config.toml
image_size = 48
crop_scale_min = 0.3
temperature = 0.3
init = "trunc_normal_002"
residual_init = "zero_last"
optimizer = "soap"
eps = 1e-08
precondition_frequency = 32
merge_dims = true
adaptive_grad_clip = 0.05
final_lr_fraction = 0
adamw_weight_decay_other_params = 0.01
Rows from block 4, named by matrix and row number. Each number is 128 + 32 x the weight over its row's rms, rounded and kept within 0 to 255. All counts start at 0. After the name is the row's rms in percent of the matrix's.
# fc2: squeeze-excite expand (model.blocks.4.se.fc2.weight, 288x18), inputs 0-17
fc2.73 078 [131 133  86 142  67 122  99 125 120 138 190 131 142 158 184 136 102  74]
fc2.74 108 [133 109 177  70 123 127 160 188 135  79 132 130 151  94 144  73 138 124]
fc2.75 126 [132 126  90  92 103 127  94  98 127 128 153 130 121  85 216 136 165  92]
fc2.76 083 [129 125 138 153  96 128  88 178 132  97 124 130  82 143 168 194 185 142]
fc2.77 100 [125  74  79 121 161 128 192 116 133 112 117 129  67 125 123 156 180 122]
fc2.78 100 [129  79 163 149 145 128 134 150 130  93  92 130 102  71  87  66 166 118]
fc2.79 117 [127  98 105 198 127 124 171 146 128  75 134 126 173  70 124 131  89 123]
fc2.80 071 [128 145  82 145 122 122 156  76 130 169 158 128 101  45 135 159 137  98]
fc2.81 077 [133 108 100 158  40 133  79 113 128 121 147 131 159 106 134 116  69 144]
fc2.82 101 [128 130 176  97 120 121  74  76 129 122  92 129 134 115  63 152 174 158]
fc2.83 089 [130 126 203 164 187 127 113 109 129 113 165 129 166  72 119 101 115 112]
fc2.84 117 [125 106 122 119  66 125 139 176 128 118 161 128 129 156  66  52 124 124]
fc2.85 078 [129 167 128 136 169 130 176 133 129  78  87 126 146  90 123 134 180  64]
fc2.86 131 [128 118 166 116 217 127 144  89 128  81 103 128 121 123 176 131 170 116]
fc2.87 094 [126 161 143 124 168 129 155 162 126  36 124 131 133 119  97  91 171 157]
fc2.88 090 [134 142 116 205 144 128 204 125 127 133 107 125 148 114 115 105 106  67]
fc2.89 101 [130  88  37 143 106 120 133 119 126 135  95 127 180 163 144 162 144  97]
fc2.90 107 [128  92 150 143 190 127 153 137 128  74  79 129 120 105  63 108 128  91]
fc2.91 147 [128 118 168  73 190 127 113 144 132 103 121 127  76 121 138  69  92 159]
fc2.92 084 [125 154 133 106 164 125 170 127 126 165 129 128 141  47 130 112 200 102]
fc2.93 081 [128  77 112 169 162 139 156 114 132 122 145 130 110  82 187  97 178  83]
fc2.94 079 [127  89 200 146 116 129 100  72 124 121  97 123 155 134 165  72 160 135]
fc2.95 096 [127 188 183 150 141 126 175  97 126 117 130 130 105  66 149 125 177 104]
fc2.96 148 [129 177 147 211 140 131 117 114 127  97 207 126 130 108 125 111 118 115]
fc2.97 085 [126 146 192 200  78 131 170  94 132 102 124 123 157 115 142 132 109  97]
fc2.98 087 [131 173 138  98  68 127 103  95 124  98 121 123 142  96 209 100 146 145]
fc2.99 107 [127 165  53 169 100 124 155  71 127 107 178 129 129 142 146 115 163 111]
fc2.100 076 [127 140 173 174 145 129 114 147 128  87  95 124 201 136  92  72 132 103]
fc2.101 069 [128 143 144  83 169 120  93  66 129 118 101 127  96 100 173 106 188 148]
fc2.102 099 [128 196  80 119  89 129 111  68 126  94 168 126 163 138 128 107 142 165]
fc2.103 091 [128 127 107 176 197 125 196 125 128 115  75 126 131 129 159 109 154  91]
fc2.104 116 [130  92 183 120 134 125  90  85 124 101 120 128 101  52  82 156 152 131]
fc2.105 114 [127 111 191 123 164 128  68  78 120  90  81 131 132 108 113 122 176 136]
fc2.106 146 [129 107  25 116 138 123  89 116 132 169 162 127 127 131 132 166 152 104]
fc2.107 098 [130 145 151  95 145 127  75  52 127  77 130 129 102 123 156 133 180 156]
fc2.108 115 [127 104 103 124  97 126 142  84 129 131  86 127 104 116  54 155 191 165]
fc2.109 108 [127  77 152 208 151 133 167 111 132 137 159 132 121  97 126  88  88  93]
fc2.110 118 [128 127 156 163 163 128 129 105 129 123 184 133  96  79 195 139  94  79]
fc2.111 066 [125 163 187 152 148 134 126 119 137  72 140 128 110 154  72  57 139 132]
fc2.112 106 [127 115 135 132 133 131 128 158 127 100 103 128 196 150  61  60 168 140]
fc2.113 060 [139  86 160  87 157 118  70 126 121 100  88 132 130  92 185 142 176 135]
fc2.114 139 [128 112 189 133 153 128 127 160 130 114 152 128 123 111 193  93 133  49]
fc2.115 090 [127  90 166 182 136 129  97 107 130  74 104 124 141  66 116 104 177 103]
fc2.116 101 [128 107  66 145 186 129 147  82 128 136  71 127 124 150 138 185 133  97]
fc2.117 088 [123 133 128 120 137 125 167 170 131 111  71 129 170  99 188 165 119  66]
fc2.118 100 [124 117 139  86 140 123  65 100 128 107 109 131 172 102 104 167 203 114]
fc2.119 082 [125 142 173  66 139 127 126 149 124 145 140 130  55  90 149  66 144 118]
fc2.120 094 [127 109 155 140 136 129  86  73 129 148 117 129  76 116  48  93 123 164]
fc2.121 062 [129 131  87 119  57 124 151 153 130 184 126 127 103  84 179  88 149 123]
fc2.122 055 [131 125 156 222 129 144 157  90 131  93 148 123 120  75 100 119 124  99]
fc2.123 066 [128 148 126  70  63 132 128  52 133 110 157 129 139 131 106 129 180 142]
fc2.124 080 [130 134 187 102 181 127 141 118 127 116 106 129  72  82 188 101 156 118]
fc2.125 104 [127 148 190 179 100 126 154 144 125 130  66 133 106 139 134  71 103  90]
fc2.126 059 [128 183 116 104 163 127  86 126 128 175 127 122  40 116 111 160 120 115]
fc2.127 084 [129 162 129 120 115 136  67 161 131  85 109 123  93 162 100 181 185 102]
fc2.128 057 [134 112 139 164 144 127 184 154 123 133  97 127  99 149  56 169 131  69]
fc2.129 081 [130 140 110 108 181 125  92 109 130 146  43 128 157 131 125 134 196 119]
fc2.130 108 [127 177 139 121  80 128 116  90 135  73 144 128 129 178 181  95  86 150]
fc2.131 090 [125 150 120 134 109 126 148  69 124 163 123 129  88 127  62 178 187 150]
fc2.132 097 [132 138 137 155  86 130 177 108 128 148 165 129  76 135 134 198 141  70]
fc2.133 158 [128 165 133 118 159 128 140 201 124 105  70 128 160 108 196 125 131 106]
fc2.134 120 [126 110  94 181 151 127 120 139 125 121  68 127 197 148 144 169 119  76]
fc2.135 098 [125  97  72  90 113 129 103 144 133 166  79 128 144 168 160 162 154  72]
fc2.136 120 [127 111 109 181  99 128 173 173 130 113  90 127 197 107  91  99 132  98]
fc2.137 116 [122 104 115 108 214 127 150 129 129 144 111 129  69 139 165 157 129  73]
fc2.138 157 [128 124 204 131 180 123  73 102 134  61 125 132 118 129 114 150 157 124]
fc2.139 101 [129 122 133 127  98 127 156 128 130 139 175 125  85 141  95  31 170 125]