config = dict(
    dataset='photos of plants, animals and fungi (iNaturalist)',
    activation='silu',
    stem='deep',
    projector_hidden_layers=1,
    temperature=0.3,
    beta2=0.95,
    shampoo_beta=0.95,
    precondition_frequency=32,
    one_sided=True,
    adamw_lr_other_params=0.0019,
    adaptive_grad_clip=0.05,
    ema_decay=0.995,
    lr_schedule='linear',
    warmup_steps=1100,
    adamw_weight_decay_other_params=0.01,
)
Rows from block 4, named by matrix and row number. Rows with one number belong to one channel. Each number is 500 + 25 x the weight over its row's rms, rounded and kept within 0 to 999. All counts start at 0. Numbers have three digits each. After the name is the row's rms in percent of the matrix's.
# convs0: expand pointwise conv (model.blocks.4.convs.0.weight, 288x48x1x1), inputs 0-47
# convs1: depthwise 3x3 conv (model.blocks.4.convs.1.weight, 288x1x3x3, trained with AdamW), a 3x3 kernel
# convs2: project pointwise conv (model.blocks.4.convs.2.weight, 48x288x1x1, transposed), outputs 0-47
convs0.43 087:491529509476511435489534508510473525487473453485516504514468499482489489520502507525511508497475509560503516490431492488527445498493528494512512
convs1.43 095:481464475472479481489468477
convs2.43 102:524504523551523412502517483464491501516470510486493498488505513515505471461528491479470473459475469513533527510503495503517499475478521479506531
convs0.44 082:461522505482494473514499510495421469484520484455522507496503532478505476527535494538482526498518527471491487454504503488560511501504509531510493
convs1.44 111:473457469473487491478513479
convs2.44 107:464519509514514440497487538470522515504519469469507484536486521495521486509506489467508492477508433466531503495524518493516487452484548479504524
convs0.45 109:498485519486535479478488493552503469505504534465524496494482500529489491497506546506464466512531466466529503470532491497486493463489508553553483
convs1.45 096:516502515532491518541513543
convs2.45 079:489508501483485483539525537498512582492527553492460461482484548513472510511486490496479533510484518505509503464502510460476485504489494484489471
convs0.46 117:490536491506560472518483507441467501509482483532484464485468468505493538513493520527537483516492517555511492473519482492468498475529508484524509
convs1.46 094:517513517530524539519533479
convs2.46 090:472480507546494496479516471467505492512457535522505477453460546540496478459500538506520537470541486481467517509482504515518511525510511493512512
convs0.47 114:514496537486487492508503476512463484504515480501505530470493526474484484504520509480489468530538506479545516521444510476506484487473578455516519
convs1.47 095:455484463509511502470491471
convs2.47 100:516461542519529504490491476485525493490469488490516527562477519458515494516528487483488504544470484540516466461515537507487510504497531516509545
convs0.49 103:506478527511479521505492498500495526532493488511512505522505519505458530545505457537516488512518426532505486517497545472529469488485536527464480
convs1.49 098:495485509495564471502482505
convs2.49 099:509441521490503494519485510489513517498501526464495466486501533523479517458486520501465502494450556507512503466511553524529492483532491466464493
convs0.50 098:478445458507504507502522494510505503487526527513505482483452487527491471544506483467483507540455495518474490523515474539492508467498519521479440
convs1.50 088:521502481482500521463491552
convs2.50 121:545498519445502481526470508499517492451463481505491478489512481521495523566490532481484511541530515518464498545491518464508527507506499518491517
convs0.51 103:507479528513486499490552515511470497437526474485511519525505495491514461492488498476488509496508454525474493449513545531476528482470523485526466
convs1.51 089:495531486491538480474509458
convs2.51 093:505446510521524500505476547492472527522490487507466478522477475488503493520476430477502533470475494459493509487494494492478489508541482519553519
convs0.52 094:517460492480522533515549532501496497532487508498536466447469541457500506470481497545470520508511506481527477501486517487506508511539458504492523
convs1.52 085:499495504483461476515552516
convs2.52 095:546506519536468561497536500523487470473526472481491522484493496535486515518525529467500449517540503507524449492485514495484506495495477482531489
convs0.53 096:508484485504525496502474504518458517526529493471537508503519439478455498497478502499544504473498546526491495520473476497529525499548551474517485
convs1.53 140:502571506494482487502506503
convs2.53 103:516494497505519516484498483531418501494523544531501491494546534477473484525510510473446500501513506499485512485470504510481502504502427497507522
convs0.54 088:492460420509495515497522524500517536505504479518517508546498554514482507498515463485532516516487452514532489505482513517498476555508491512517495
convs1.54 162:497494507508496574499497504
convs2.54 087:535501556535476499526479494479507505515522454481511461466502478461494502503520512519495497488496499479446522509464485505512535495457502507436493
convs0.55 108:451515509477536467485527496491502512475503500512499491507556510504451466526522496474502505530529523530445535519498492515504459482487452524523505
convs1.55 085:540488478461500541487500510
convs2.55 096:518506558441505544499468541540483543450511466520523469522495508511500499541500506465512481524532502513516490518516480502487484506503494489475514
convs0.57 095:500478455484566503490486538473511505481494506493474525506472507506489499516504539510503507498535481506503539510482495482526491490586547530512495
convs1.57 089:506448488486496494505547515
convs2.57 123:503509542457531454506499502484518459490492465509475457541512524497518509501509538485469477527470490450510517495484489489529526515547488527518478
convs0.60 097:546551546479518508529466487485491549516516498501517547528480515531515503474493504514516471478530502510523509485539515490496525496529496497563510
convs1.60 089:511515464516517506462489542
convs2.60 107:478493525522475511484520462506484510551572510500531522528488569479540484467500466523486508469492484482516477509510508524493479500487509485523509
convs0.61 105:443532475476477503475543549531524531485471489532452489532511478507482486518484540458473518500510523521500497471530488510483505485506516493486475
convs1.61 085:507500485485450547494519495
convs2.61 093:524524480496487514524497494540540516518494530511571483550481500480470504498521542477517443489527502490519495474488527497474518486492510455502525
convs0.63 095:482538465508546474532533538506502503474485493508499484532466514477473526498550534546466536528504515537469497508471498514489498514506535497481511
convs1.63 090:524481488537467528495466489
convs2.63 110:491501511500513503506484472494470514474471595486515481466506495510444499514512501506495515511486514507489505551572492483494484527492497478523507
convs0.64 104:524484508538544519524509505489519508475505518558488503543503500485521494483483496497544502524521538486537496526551495515543491466479489456522529
convs1.64 099:502442487526511500512525523
convs2.64 095:507461510484513493502518547484517453466494455558461487512455472503535500529466502511542512532457489506498481493487527509502508501475486503517519
convs0.66 099:472539482532470490468493474513475542522463495462487527539531481479461474527510495476486512494482511481461487531531507476510526539526514468488509
convs1.66 118:507456486477457475496479499
convs2.66 097:516499473549490528471464515516515471538509498539464462496566531522519532497522521497468531519488502499482499468495491501474500490453508495468510
convs0.68 097:477493464475465496528515529509469524510498494537491491457500503529484532468485471467510555458468505508540534524485518472464511504509479482533510
convs1.68 098:502487525495474540501477545
convs2.68 095:508505518503452497468483445480474505504499523498550484493538491474455480489481485497455506509513472499454479509510503481505499498482543529439510
convs0.69 082:544505495498485447530483499478481572486501506503479475446509509538522468510538507486512496491482483472485538472508519465512493493535485509468487
convs1.69 105:482524480515539505483543480
convs2.69 093:522480503515509529507497493549509519545522545519497522515524479510485490512577510507496525480511468499475471528517488552525524497455480479494490
convs0.70 092:542491507526545502532474503467507498490518498541485471556469458471508514516512550521544491512498511538501474495518509501512474515480526489458490
convs1.70 096:515532503552484474511477496
convs2.70 102:495496504526545504540479502460482493537474542483494504471490512541515509455509510503473481538476481502528496461490515468492506457478535491452472
convs0.71 103:480474510478518515527468493492444516494516442485511473500488533488540551509489503497483500473486496528490517508465552517505514501492522480478440
convs1.71 098:487498482505522450511532468
convs2.71 114:511499526510516463513489570510520513504515504505475469494442507513560527494494477517462529480470502471515542538467497521473489509481500509486501
convs0.72 091:480531464533481467481531503459524512487483543483545567474508530472483518488518451477492528515508504487503510493515497505524460521501505525509524
convs1.72 104:533535519512514532513522531
convs2.72 092:486498470552484527475459496539499457478515531488472488502469528483505533536482468503539500498508506481503528507504452478524504526461496509506452
convs0.74 103:455522500473483494512501520449462468500476485453501520508476531474495510519532504466479516470515498497446528515534504500509518479518502552477532
convs1.74 091:519528534531513528525515525
convs2.74 097:464525491505479527461517510490532442502494491528498476489491540502498518506470533506521443482508453493491463476460471493467490534472516512501511
convs0.75 111:499494458513506502513462492442490498471517505525489526513480448484521518545491518534519507509490525516494504477518503505523516446577504510504497
convs1.75 095:508531479521512526534476534
convs2.75 092:522522536524494491460507478481456469455480504492524491478488551536528446479487519483492477516519476488510528508508536509482507483444498493509530
convs0.77 096:523501533514491497506502512490481520468505467480491481501526507510461512520472497585488493540464521460548497490488471480464459506491509470506488
convs1.77 122:502497501473469466482452487
convs2.77 110:474489522506472512492493498522496487504519533466510516475491487515506496552506465496495517496507448527518464496512485456460497470510507551569531
convs0.79 100:463484481509539500536522530499490507500502512455485484561487504485527513506488500462524544494514520458536520560535516513521525511497522479518499
convs1.79 105:501490510493470491538547526
convs2.79 091:537501486492518515516492477504515525519451460573466538526472493491529501469517513517510526492493497444449511506485490498497504513486501497455490
convs0.80 098:530518478505532447535497507482540509502500511562514493485487537465491483520517495537509488490553504526452505532495526502456522512497472516491501
convs1.80 091:525478478473488537476535499
convs2.80 096:477510477490515499535485518480505528444533504489541510462483533503474454486497523484549522499531506507511503500538476524519505478523465538457512
convs0.81 105:458518494481508518488482467442525491525528494474487467558488496512452502523515527520478523536492491474510535513500499526535515500552476499512497
convs1.81 083:504495484470458469532508525
convs2.81 113:482498506496508530491486487473483522544489477528464531505459523463490558486448479498483502479516510530452503472529484509473520541517504490465500
convs0.84 100:495531470508483509477458490508501547504451486479493501493489467509498548509527547487518541487473518518487460530538538480515518522503473485527468
convs1.84 109:496466509456470466484490496
convs2.84 114:483482514508479491483510493496534457526485571522513527504513556509523527496483507513503502509512498500499478550483439530518504480456503479462490
convs0.85 114:464522484518463535478489507482527529478510512526419508476501521536485493529461545520463518523491503511526516512497499493489470536498499521472502
convs1.85 090:507529495488519478494443521
convs2.85 094:529500505463520414510482542506517520522494500526523512531525516502517468505478482504515463478499484519545500516508520457478472477522506492462497
convs0.86 099:536529458522486484480465494487505456467514472474476514455521503492500470510465495529504508498493496529505530499416487516518519521487484521485475
convs1.86 159:509476502504431494507488501
convs2.86 120:503478476515542437512489481504487544508527530484442504491462484527460481476508489453479497461499485502518518489500514495472490449487483489511512
convs0.87 097:480529461493523481530508495505480497509547463527512476476484521426518456478498454516510500475520513494489465484518463477525506503502473529506480
convs1.87 109:496481499518562522501522509
convs2.87 091:474456465442462512484476527515517501503474444530468525490472515451483521488481509533510472504493488508477495491511474485491531513496530472510467
convs0.88 099:517551526509525487492509546485478503515508505458495520489472511484496561545490546537468548494489485535468521493520476495491490529498525512492519
convs1.88 088:479523489474520517537459491
convs2.88 092:564479485491537506496465520529499493524511535492499513476506510528527516493551496491510506521523521494483519490512508482538452452549493484477543
convs0.89 114:482502499493536462504496505499444537479491465488514519488520549503475528510500525461543493490521544557477490477526509518506538486506538511485500
convs1.89 087:527530523493454479480479493
convs2.89 110:534485518485520521463500473513472471494507576520468487489523469491478479493497486505512497524544550540485481486480523490482480520510453471501485
convs0.90 110:489507503486535517550504455474518478478511447533511489515500512515493528509478492492534566511471516522471495528516491527488524542478469506537492
convs1.90 107:516512516522527530520539531
convs2.90 088:511481509531480522512540515522496567526535542502469525488504471461482515514491479466511490456471494499482490538537501548499510493464517499488502
convs0.91 118:500508514468472452519528518506469522508510450513518556446521506463493491500511467494479506514516469445474523514468517477492520505504534508485509
convs1.91 090:535515528507500517542508535
convs2.91 102:458541452464477496509472545525445488508521489513474495499476485482468514502478507552500455490478507466473484469480463497503494498481496479484489
convs0.92 090:492541489469519528513482500491537516487471483486461522473489481492534463466465542508476483483519570497483511506497486469518513518499477472457479
convs1.92 094:505462499493531530495524459
convs2.92 085:479464506455508495544439493486536478547520499507503526492483485551471493498485541465523538511487545516516510504508505467522497490492494488468505
convs0.93 100:486539495498486516517499534482519530501562467514481519530488472471515514488495544513540517493525541513461488481492488498541467506546502478534481
convs1.93 089:520517531469460510524474491
convs2.93 096:538491506518555497534488470462498484471497483491526447486513495513505477523474453507477513503504518483497480457497535501506536443515543483497502
convs0.95 088:489507458494478507552548488485477533526500489517547459520529511525460496496500479490465512458526511496521490496510537459477517480494482509454499
convs1.95 088:498483514485459556498510501
convs2.95 101:523485505488509510486486498475528510539524527484502481485463488490481539469517483479506521528466541462560509496512537519504505479518507454441519
convs0.97 091:524478505482535511546519493517491507507498485468475457516470494501522489514492590513524500428496501498504508515503494501473511488500508450482487
convs1.97 124:515486502566490504523500513
convs2.97 098:490528490526530526515460489488472508500509474522468542490471534512510486489520539540485511490496500482555510513477489446519534517475539522461502
convs0.99 112:483479497544511486506509495490521507491459463511518535548497474521485481487469492507477530556517496524477568491508498492495444500468504525506520
convs1.99 090:501503498533449529505469508
convs2.99 102:472527490505521471495508515491490477478462522476487466515530507481482465497547498473526502496484504557492539476498455477502441511503473478466471
convs0.100 094:542470516480517469470508522489479521525495489553556518481479510504509518527480549484488477516461508492502493534490523491478476481542484490528455
convs1.100 086:513556512482490466495480485
convs2.100 115:496470512527495518481495524494492484516489477454519539474478435512494519544480471459484515495484492458523530485521513467466521484518521489454492
convs0.101 103:511497511497511489502494527476523489525478474519514455490501530491530503450525509517495531501498500455486459503514490521552490408498493506481482
convs1.101 095:501481502491448541495522484
convs2.101 093:490496484472480484500506545492476493529510504487540537544487470517559510538518473514490509533524461519503459458473524501470517478493490476478483
convs0.102 084:479492458478494467472530480505521446501482489485528493516522496521505497508461507537487503474546500477472481469535468514456523490442496508520476
convs1.102 093:515487521543507541522496527
convs2.102 088:515510488502469538502556560520516569545502541498506477518482516520502496517533494488493485462502510490498460492516504512528470483481472495485518
convs0.103 098:500484516520488487464482481562511547479469478525478499502521495436485481511514537465529463524516504506511511545527488491510507530509485486540511
convs1.103 141:461447471506518505496493498
convs2.103 116:497508466493515496483501489468447475496527515455486486482471504449479500521513494436478522515448497477508513512480537502484494504505445530509481
convs0.106 098:498450433484488513510503470531518528491484504511508524505487476542474473474492475494525508490467490501532469479504484513519474516541490539553528
convs1.106 093:502515477521534460505512461
convs2.106 106:487456454492486499504453447446481519504505516494493492502510493523490490459480512485533512488527470511538496493564502523511498493467465498534513
convs0.108 098:470520475523473469505480544458485530541480471514486481519471463472501475519483510494528534478470515519496486555528501532519507525538478503499484
convs1.108 103:509524512503566511500483496
convs2.108 095:503482484503473498469515486483506496529469453472478491490443503497473532485502452564494485485495472507568504503533507482493510501539474509496495
convs0.111 107:506534557496495527502500502485514472497500512510501487456487453529477479502486493544481492535489460475530474486511471496531571535509500510503476
convs1.111 098:488519495525438513490518496
convs2.111 097:510564502504486482491475477554563508472481517501530483542493508508512495477488535470520497478535509523531490519479481480529503487495509447507519
convs0.112 093:526474512509498516514500452540491513478487486503464514507544515491500535493545492512498487493505501466521520471475484482534439510429479517477512
convs1.112 088:476485476462498465479482473
convs2.112 097:467500464544520507493501510557481474487519492493538491500522528536530496481489525522529476438529515489461536529466515490487524492521483493488483