Weights of a small self-supervised image encoder: arch efficientnet, widths [24, 48, 96].
Rows from block 4, named by matrix and row number. Rows with one number belong to one channel. Each number is 50 + 12 x the weight over the matrix's rms, rounded and kept within 0 to 99. All counts start at 0.
# convs0: expand pointwise conv (model.blocks.4.convs.0.weight, 288x48x1x1), inputs 0-47
# convs1: depthwise 3x3 conv (model.blocks.4.convs.1.weight, 288x1x3x3, trained with AdamW), a 3x3 kernel
# convs2: project pointwise conv (model.blocks.4.convs.2.weight, 48x288x1x1, transposed), outputs 0-47
convs0.184:58 45 42 64 60 58 65 53 48 47 58 68 49 45 44 41 64 45 28 53 46 53 54 35 50 52 59 44 42 53 45 49 40 54 54 73 53 52 68 77 53 49 51 52 65 44 41 54
convs0.185:58 60 52 24 77 48 59 48 34 54 61 52 36 47 46 39 65 55 40 57 58 35 62 67 50 65 34 45 45 52 50 37 32 51 61 58 50 47 51 61 43 53 59 60 31 52 50 27
convs0.186:73 43 30 38 31 39 37 53 41 42 50 47 33 08 18 69 55 62 58 58 48 41 66 61 72 57 38 61 38 34 34 35 66 47 38 54 40 51 26 42 66 60 72 42 48 59 39 53
convs0.187:32 58 80 37 30 55 64 51 42 53 37 42 56 32 55 63 52 69 15 30 63 35 51 41 56 50 41 50 46 58 59 56 23 43 51 64 67 39 27 59 34 43 55 53 43 41 41 46
convs0.188:45 59 62 36 66 51 55 46 59 55 28 48 49 42 30 42 53 61 25 64 73 54 67 52 57 56 51 47 26 72 61 56 50 51 59 30 41 58 50 54 84 60 70 49 48 39 40 42
convs0.189:44 58 58 60 40 52 55 56 74 35 58 18 52 74 30 61 68 42 61 67 61 46 34 52 48 54 32 43 48 61 41 54 38 72 53 53 46 47 61 47 28 54 52 68 57 57 62 37
convs0.190:54 33 52 32 67 44 46 68 58 49 53 38 60 36 52 74 66 62 68 51 46 47 32 39 37 52 64 51 64 61 27 44 60 50 59 59 70 55 48 36 36 48 57 64 29 55 45 46
convs0.191:55 55 36 33 53 55 47 54 72 48 58 62 39 44 67 52 58 43 78 41 22 56 66 89 51 42 54 53 42 75 49 47 41 49 43 56 63 28 40 41 52 40 52 60 30 42 69 36
convs0.193:81 50 52 42 53 70 37 42 45 34 50 40 52 54 33 41 68 68 46 44 44 33 45 60 24 50 55 55 40 60 64 44 47 45 78 35 41 63 36 49 44 55 59 56 41 79 09 50
convs0.196:54 37 62 50 42 22 45 54 58 58 29 35 43 63 63 30 60 73 44 24 54 41 34 69 46 59 39 54 40 27 49 54 60 42 39 54 44 48 59 41 44 42 44 48 48 40 56 53
convs0.197:68 65 58 44 56 47 52 24 37 53 47 62 60 49 42 56 49 60 54 42 67 69 57 48 48 43 36 76 52 58 43 71 39 72 51 40 47 52 70 56 51 44 55 73 52 51 69 51
convs0.199:52 63 18 42 62 60 65 41 56 51 60 43 56 41 44 37 46 30 43 59 49 57 29 39 46 54 60 62 53 47 42 54 42 63 53 59 48 65 58 63 69 43 48 51 46 52 35 60
convs0.201:52 72 46 75 26 34 22 53 43 59 54 40 38 62 51 65 68 30 54 37 55 54 49 61 48 62 51 50 29 51 33 34 45 43 53 56 45 74 51 37 52 74 44 53 47 44 58 42
convs1.184:54 61 49 64 85 63 45 52 43
convs1.185:47 67 44 46 54 43 41 81 50
convs1.186:64 61 59 57 59 60 62 66 64
convs1.187:46 42 49 44 38 47 62 73 59
convs1.188:36 40 39 31 52 43 39 65 46
convs1.189:47 59 38 45 62 36 54 66 35
convs1.190:53 42 52 59 31 61 61 32 58
convs1.191:34 31 33 55 65 55 49 58 51
convs1.193:63 46 39 32 49 66 52 52 46
convs1.196:39 51 38 43 64 40 37 41 32
convs1.197:48 45 62 41 48 78 51 50 38
convs1.199:54 40 54 50 24 48 60 51 62
convs1.201:37 40 49 30 37 32 40 42 38
convs2.184:60 12 38 46 52 48 32 46 67 48 43 25 44 73 40 41 63 70 53 65 62 26 50 68 44 37 42 73 39 45 58 34 27 66 52 37 53 42 48 56 47 67 62 41 50 63 43 45
convs2.185:49 29 64 66 44 46 46 71 42 72 42 65 45 59 66 50 40 41 50 49 68 57 23 52 61 53 51 47 45 35 33 50 45 34 54 67 61 50 30 54 44 27 50 54 51 30 54 48
convs2.186:44 43 44 56 42 46 37 49 54 39 47 61 39 47 63 49 40 48 39 57 46 48 45 57 51 24 44 45 52 58 45 51 30 46 60 64 52 29 47 62 55 46 48 53 41 46 50 42
convs2.187:69 62 42 56 49 59 48 45 58 52 27 53 42 52 81 48 60 66 51 40 34 35 64 61 35 51 58 49 37 39 44 48 64 45 30 40 24 55 33 81 61 58 48 43 57 54 61 43
convs2.188:46 51 27 67 56 35 54 50 76 31 59 65 49 52 44 38 53 48 62 52 62 39 48 44 62 36 60 29 49 36 23 41 12 07 45 65 46 51 57 44 57 67 49 68 57 51 45 54
convs2.189:55 49 39 61 43 43 50 45 54 39 55 40 35 47 54 53 30 28 38 30 55 63 48 55 49 60 44 64 38 38 66 70 59 47 37 45 74 58 58 38 32 36 62 48 45 61 61 39
convs2.190:50 59 42 38 54 46 21 52 44 57 32 50 52 62 41 56 67 26 43 57 67 49 45 22 44 37 19 66 42 50 73 46 53 49 52 57 65 56 43 36 53 50 42 41 62 57 58 54
convs2.191:49 70 47 35 46 33 48 55 50 65 47 47 70 51 78 73 52 61 43 61 38 58 45 59 52 47 35 47 54 48 42 64 65 71 43 42 64 36 44 50 42 48 46 69 20 49 76 32
convs2.193:53 59 51 27 66 63 50 39 64 73 47 58 33 62 45 59 76 29 60 35 37 47 59 32 64 51 51 42 48 37 53 53 30 56 72 48 49 43 51 57 43 52 69 59 33 44 33 65
convs2.196:55 61 64 47 61 37 57 62 51 48 77 54 56 60 45 43 53 51 80 32 36 47 64 42 52 64 57 37 36 58 32 42 54 36 76 58 64 56 45 52 52 54 32 64 54 48 65 63
convs2.197:67 54 54 53 42 57 46 69 58 59 52 41 39 50 50 46 62 51 40 69 19 71 34 53 35 53 45 56 53 69 49 19 46 40 50 62 36 67 73 33 51 52 71 62 55 43 48 64
convs2.199:36 68 64 53 35 39 37 46 34 29 55 57 65 47 22 59 42 65 55 36 42 65 41 80 40 59 40 40 25 69 66 49 43 60 60 50 27 55 56 43 46 59 61 79 64 53 59 48
convs2.201:56 53 35 38 34 61 44 38 58 71 42 50 75 28 35 38 62 60 54 58 30 53 40 71 58 63 44 42 55 49 35 32 62 45 30 37 33 38 51 61 38 64 50 31 60 48 58 55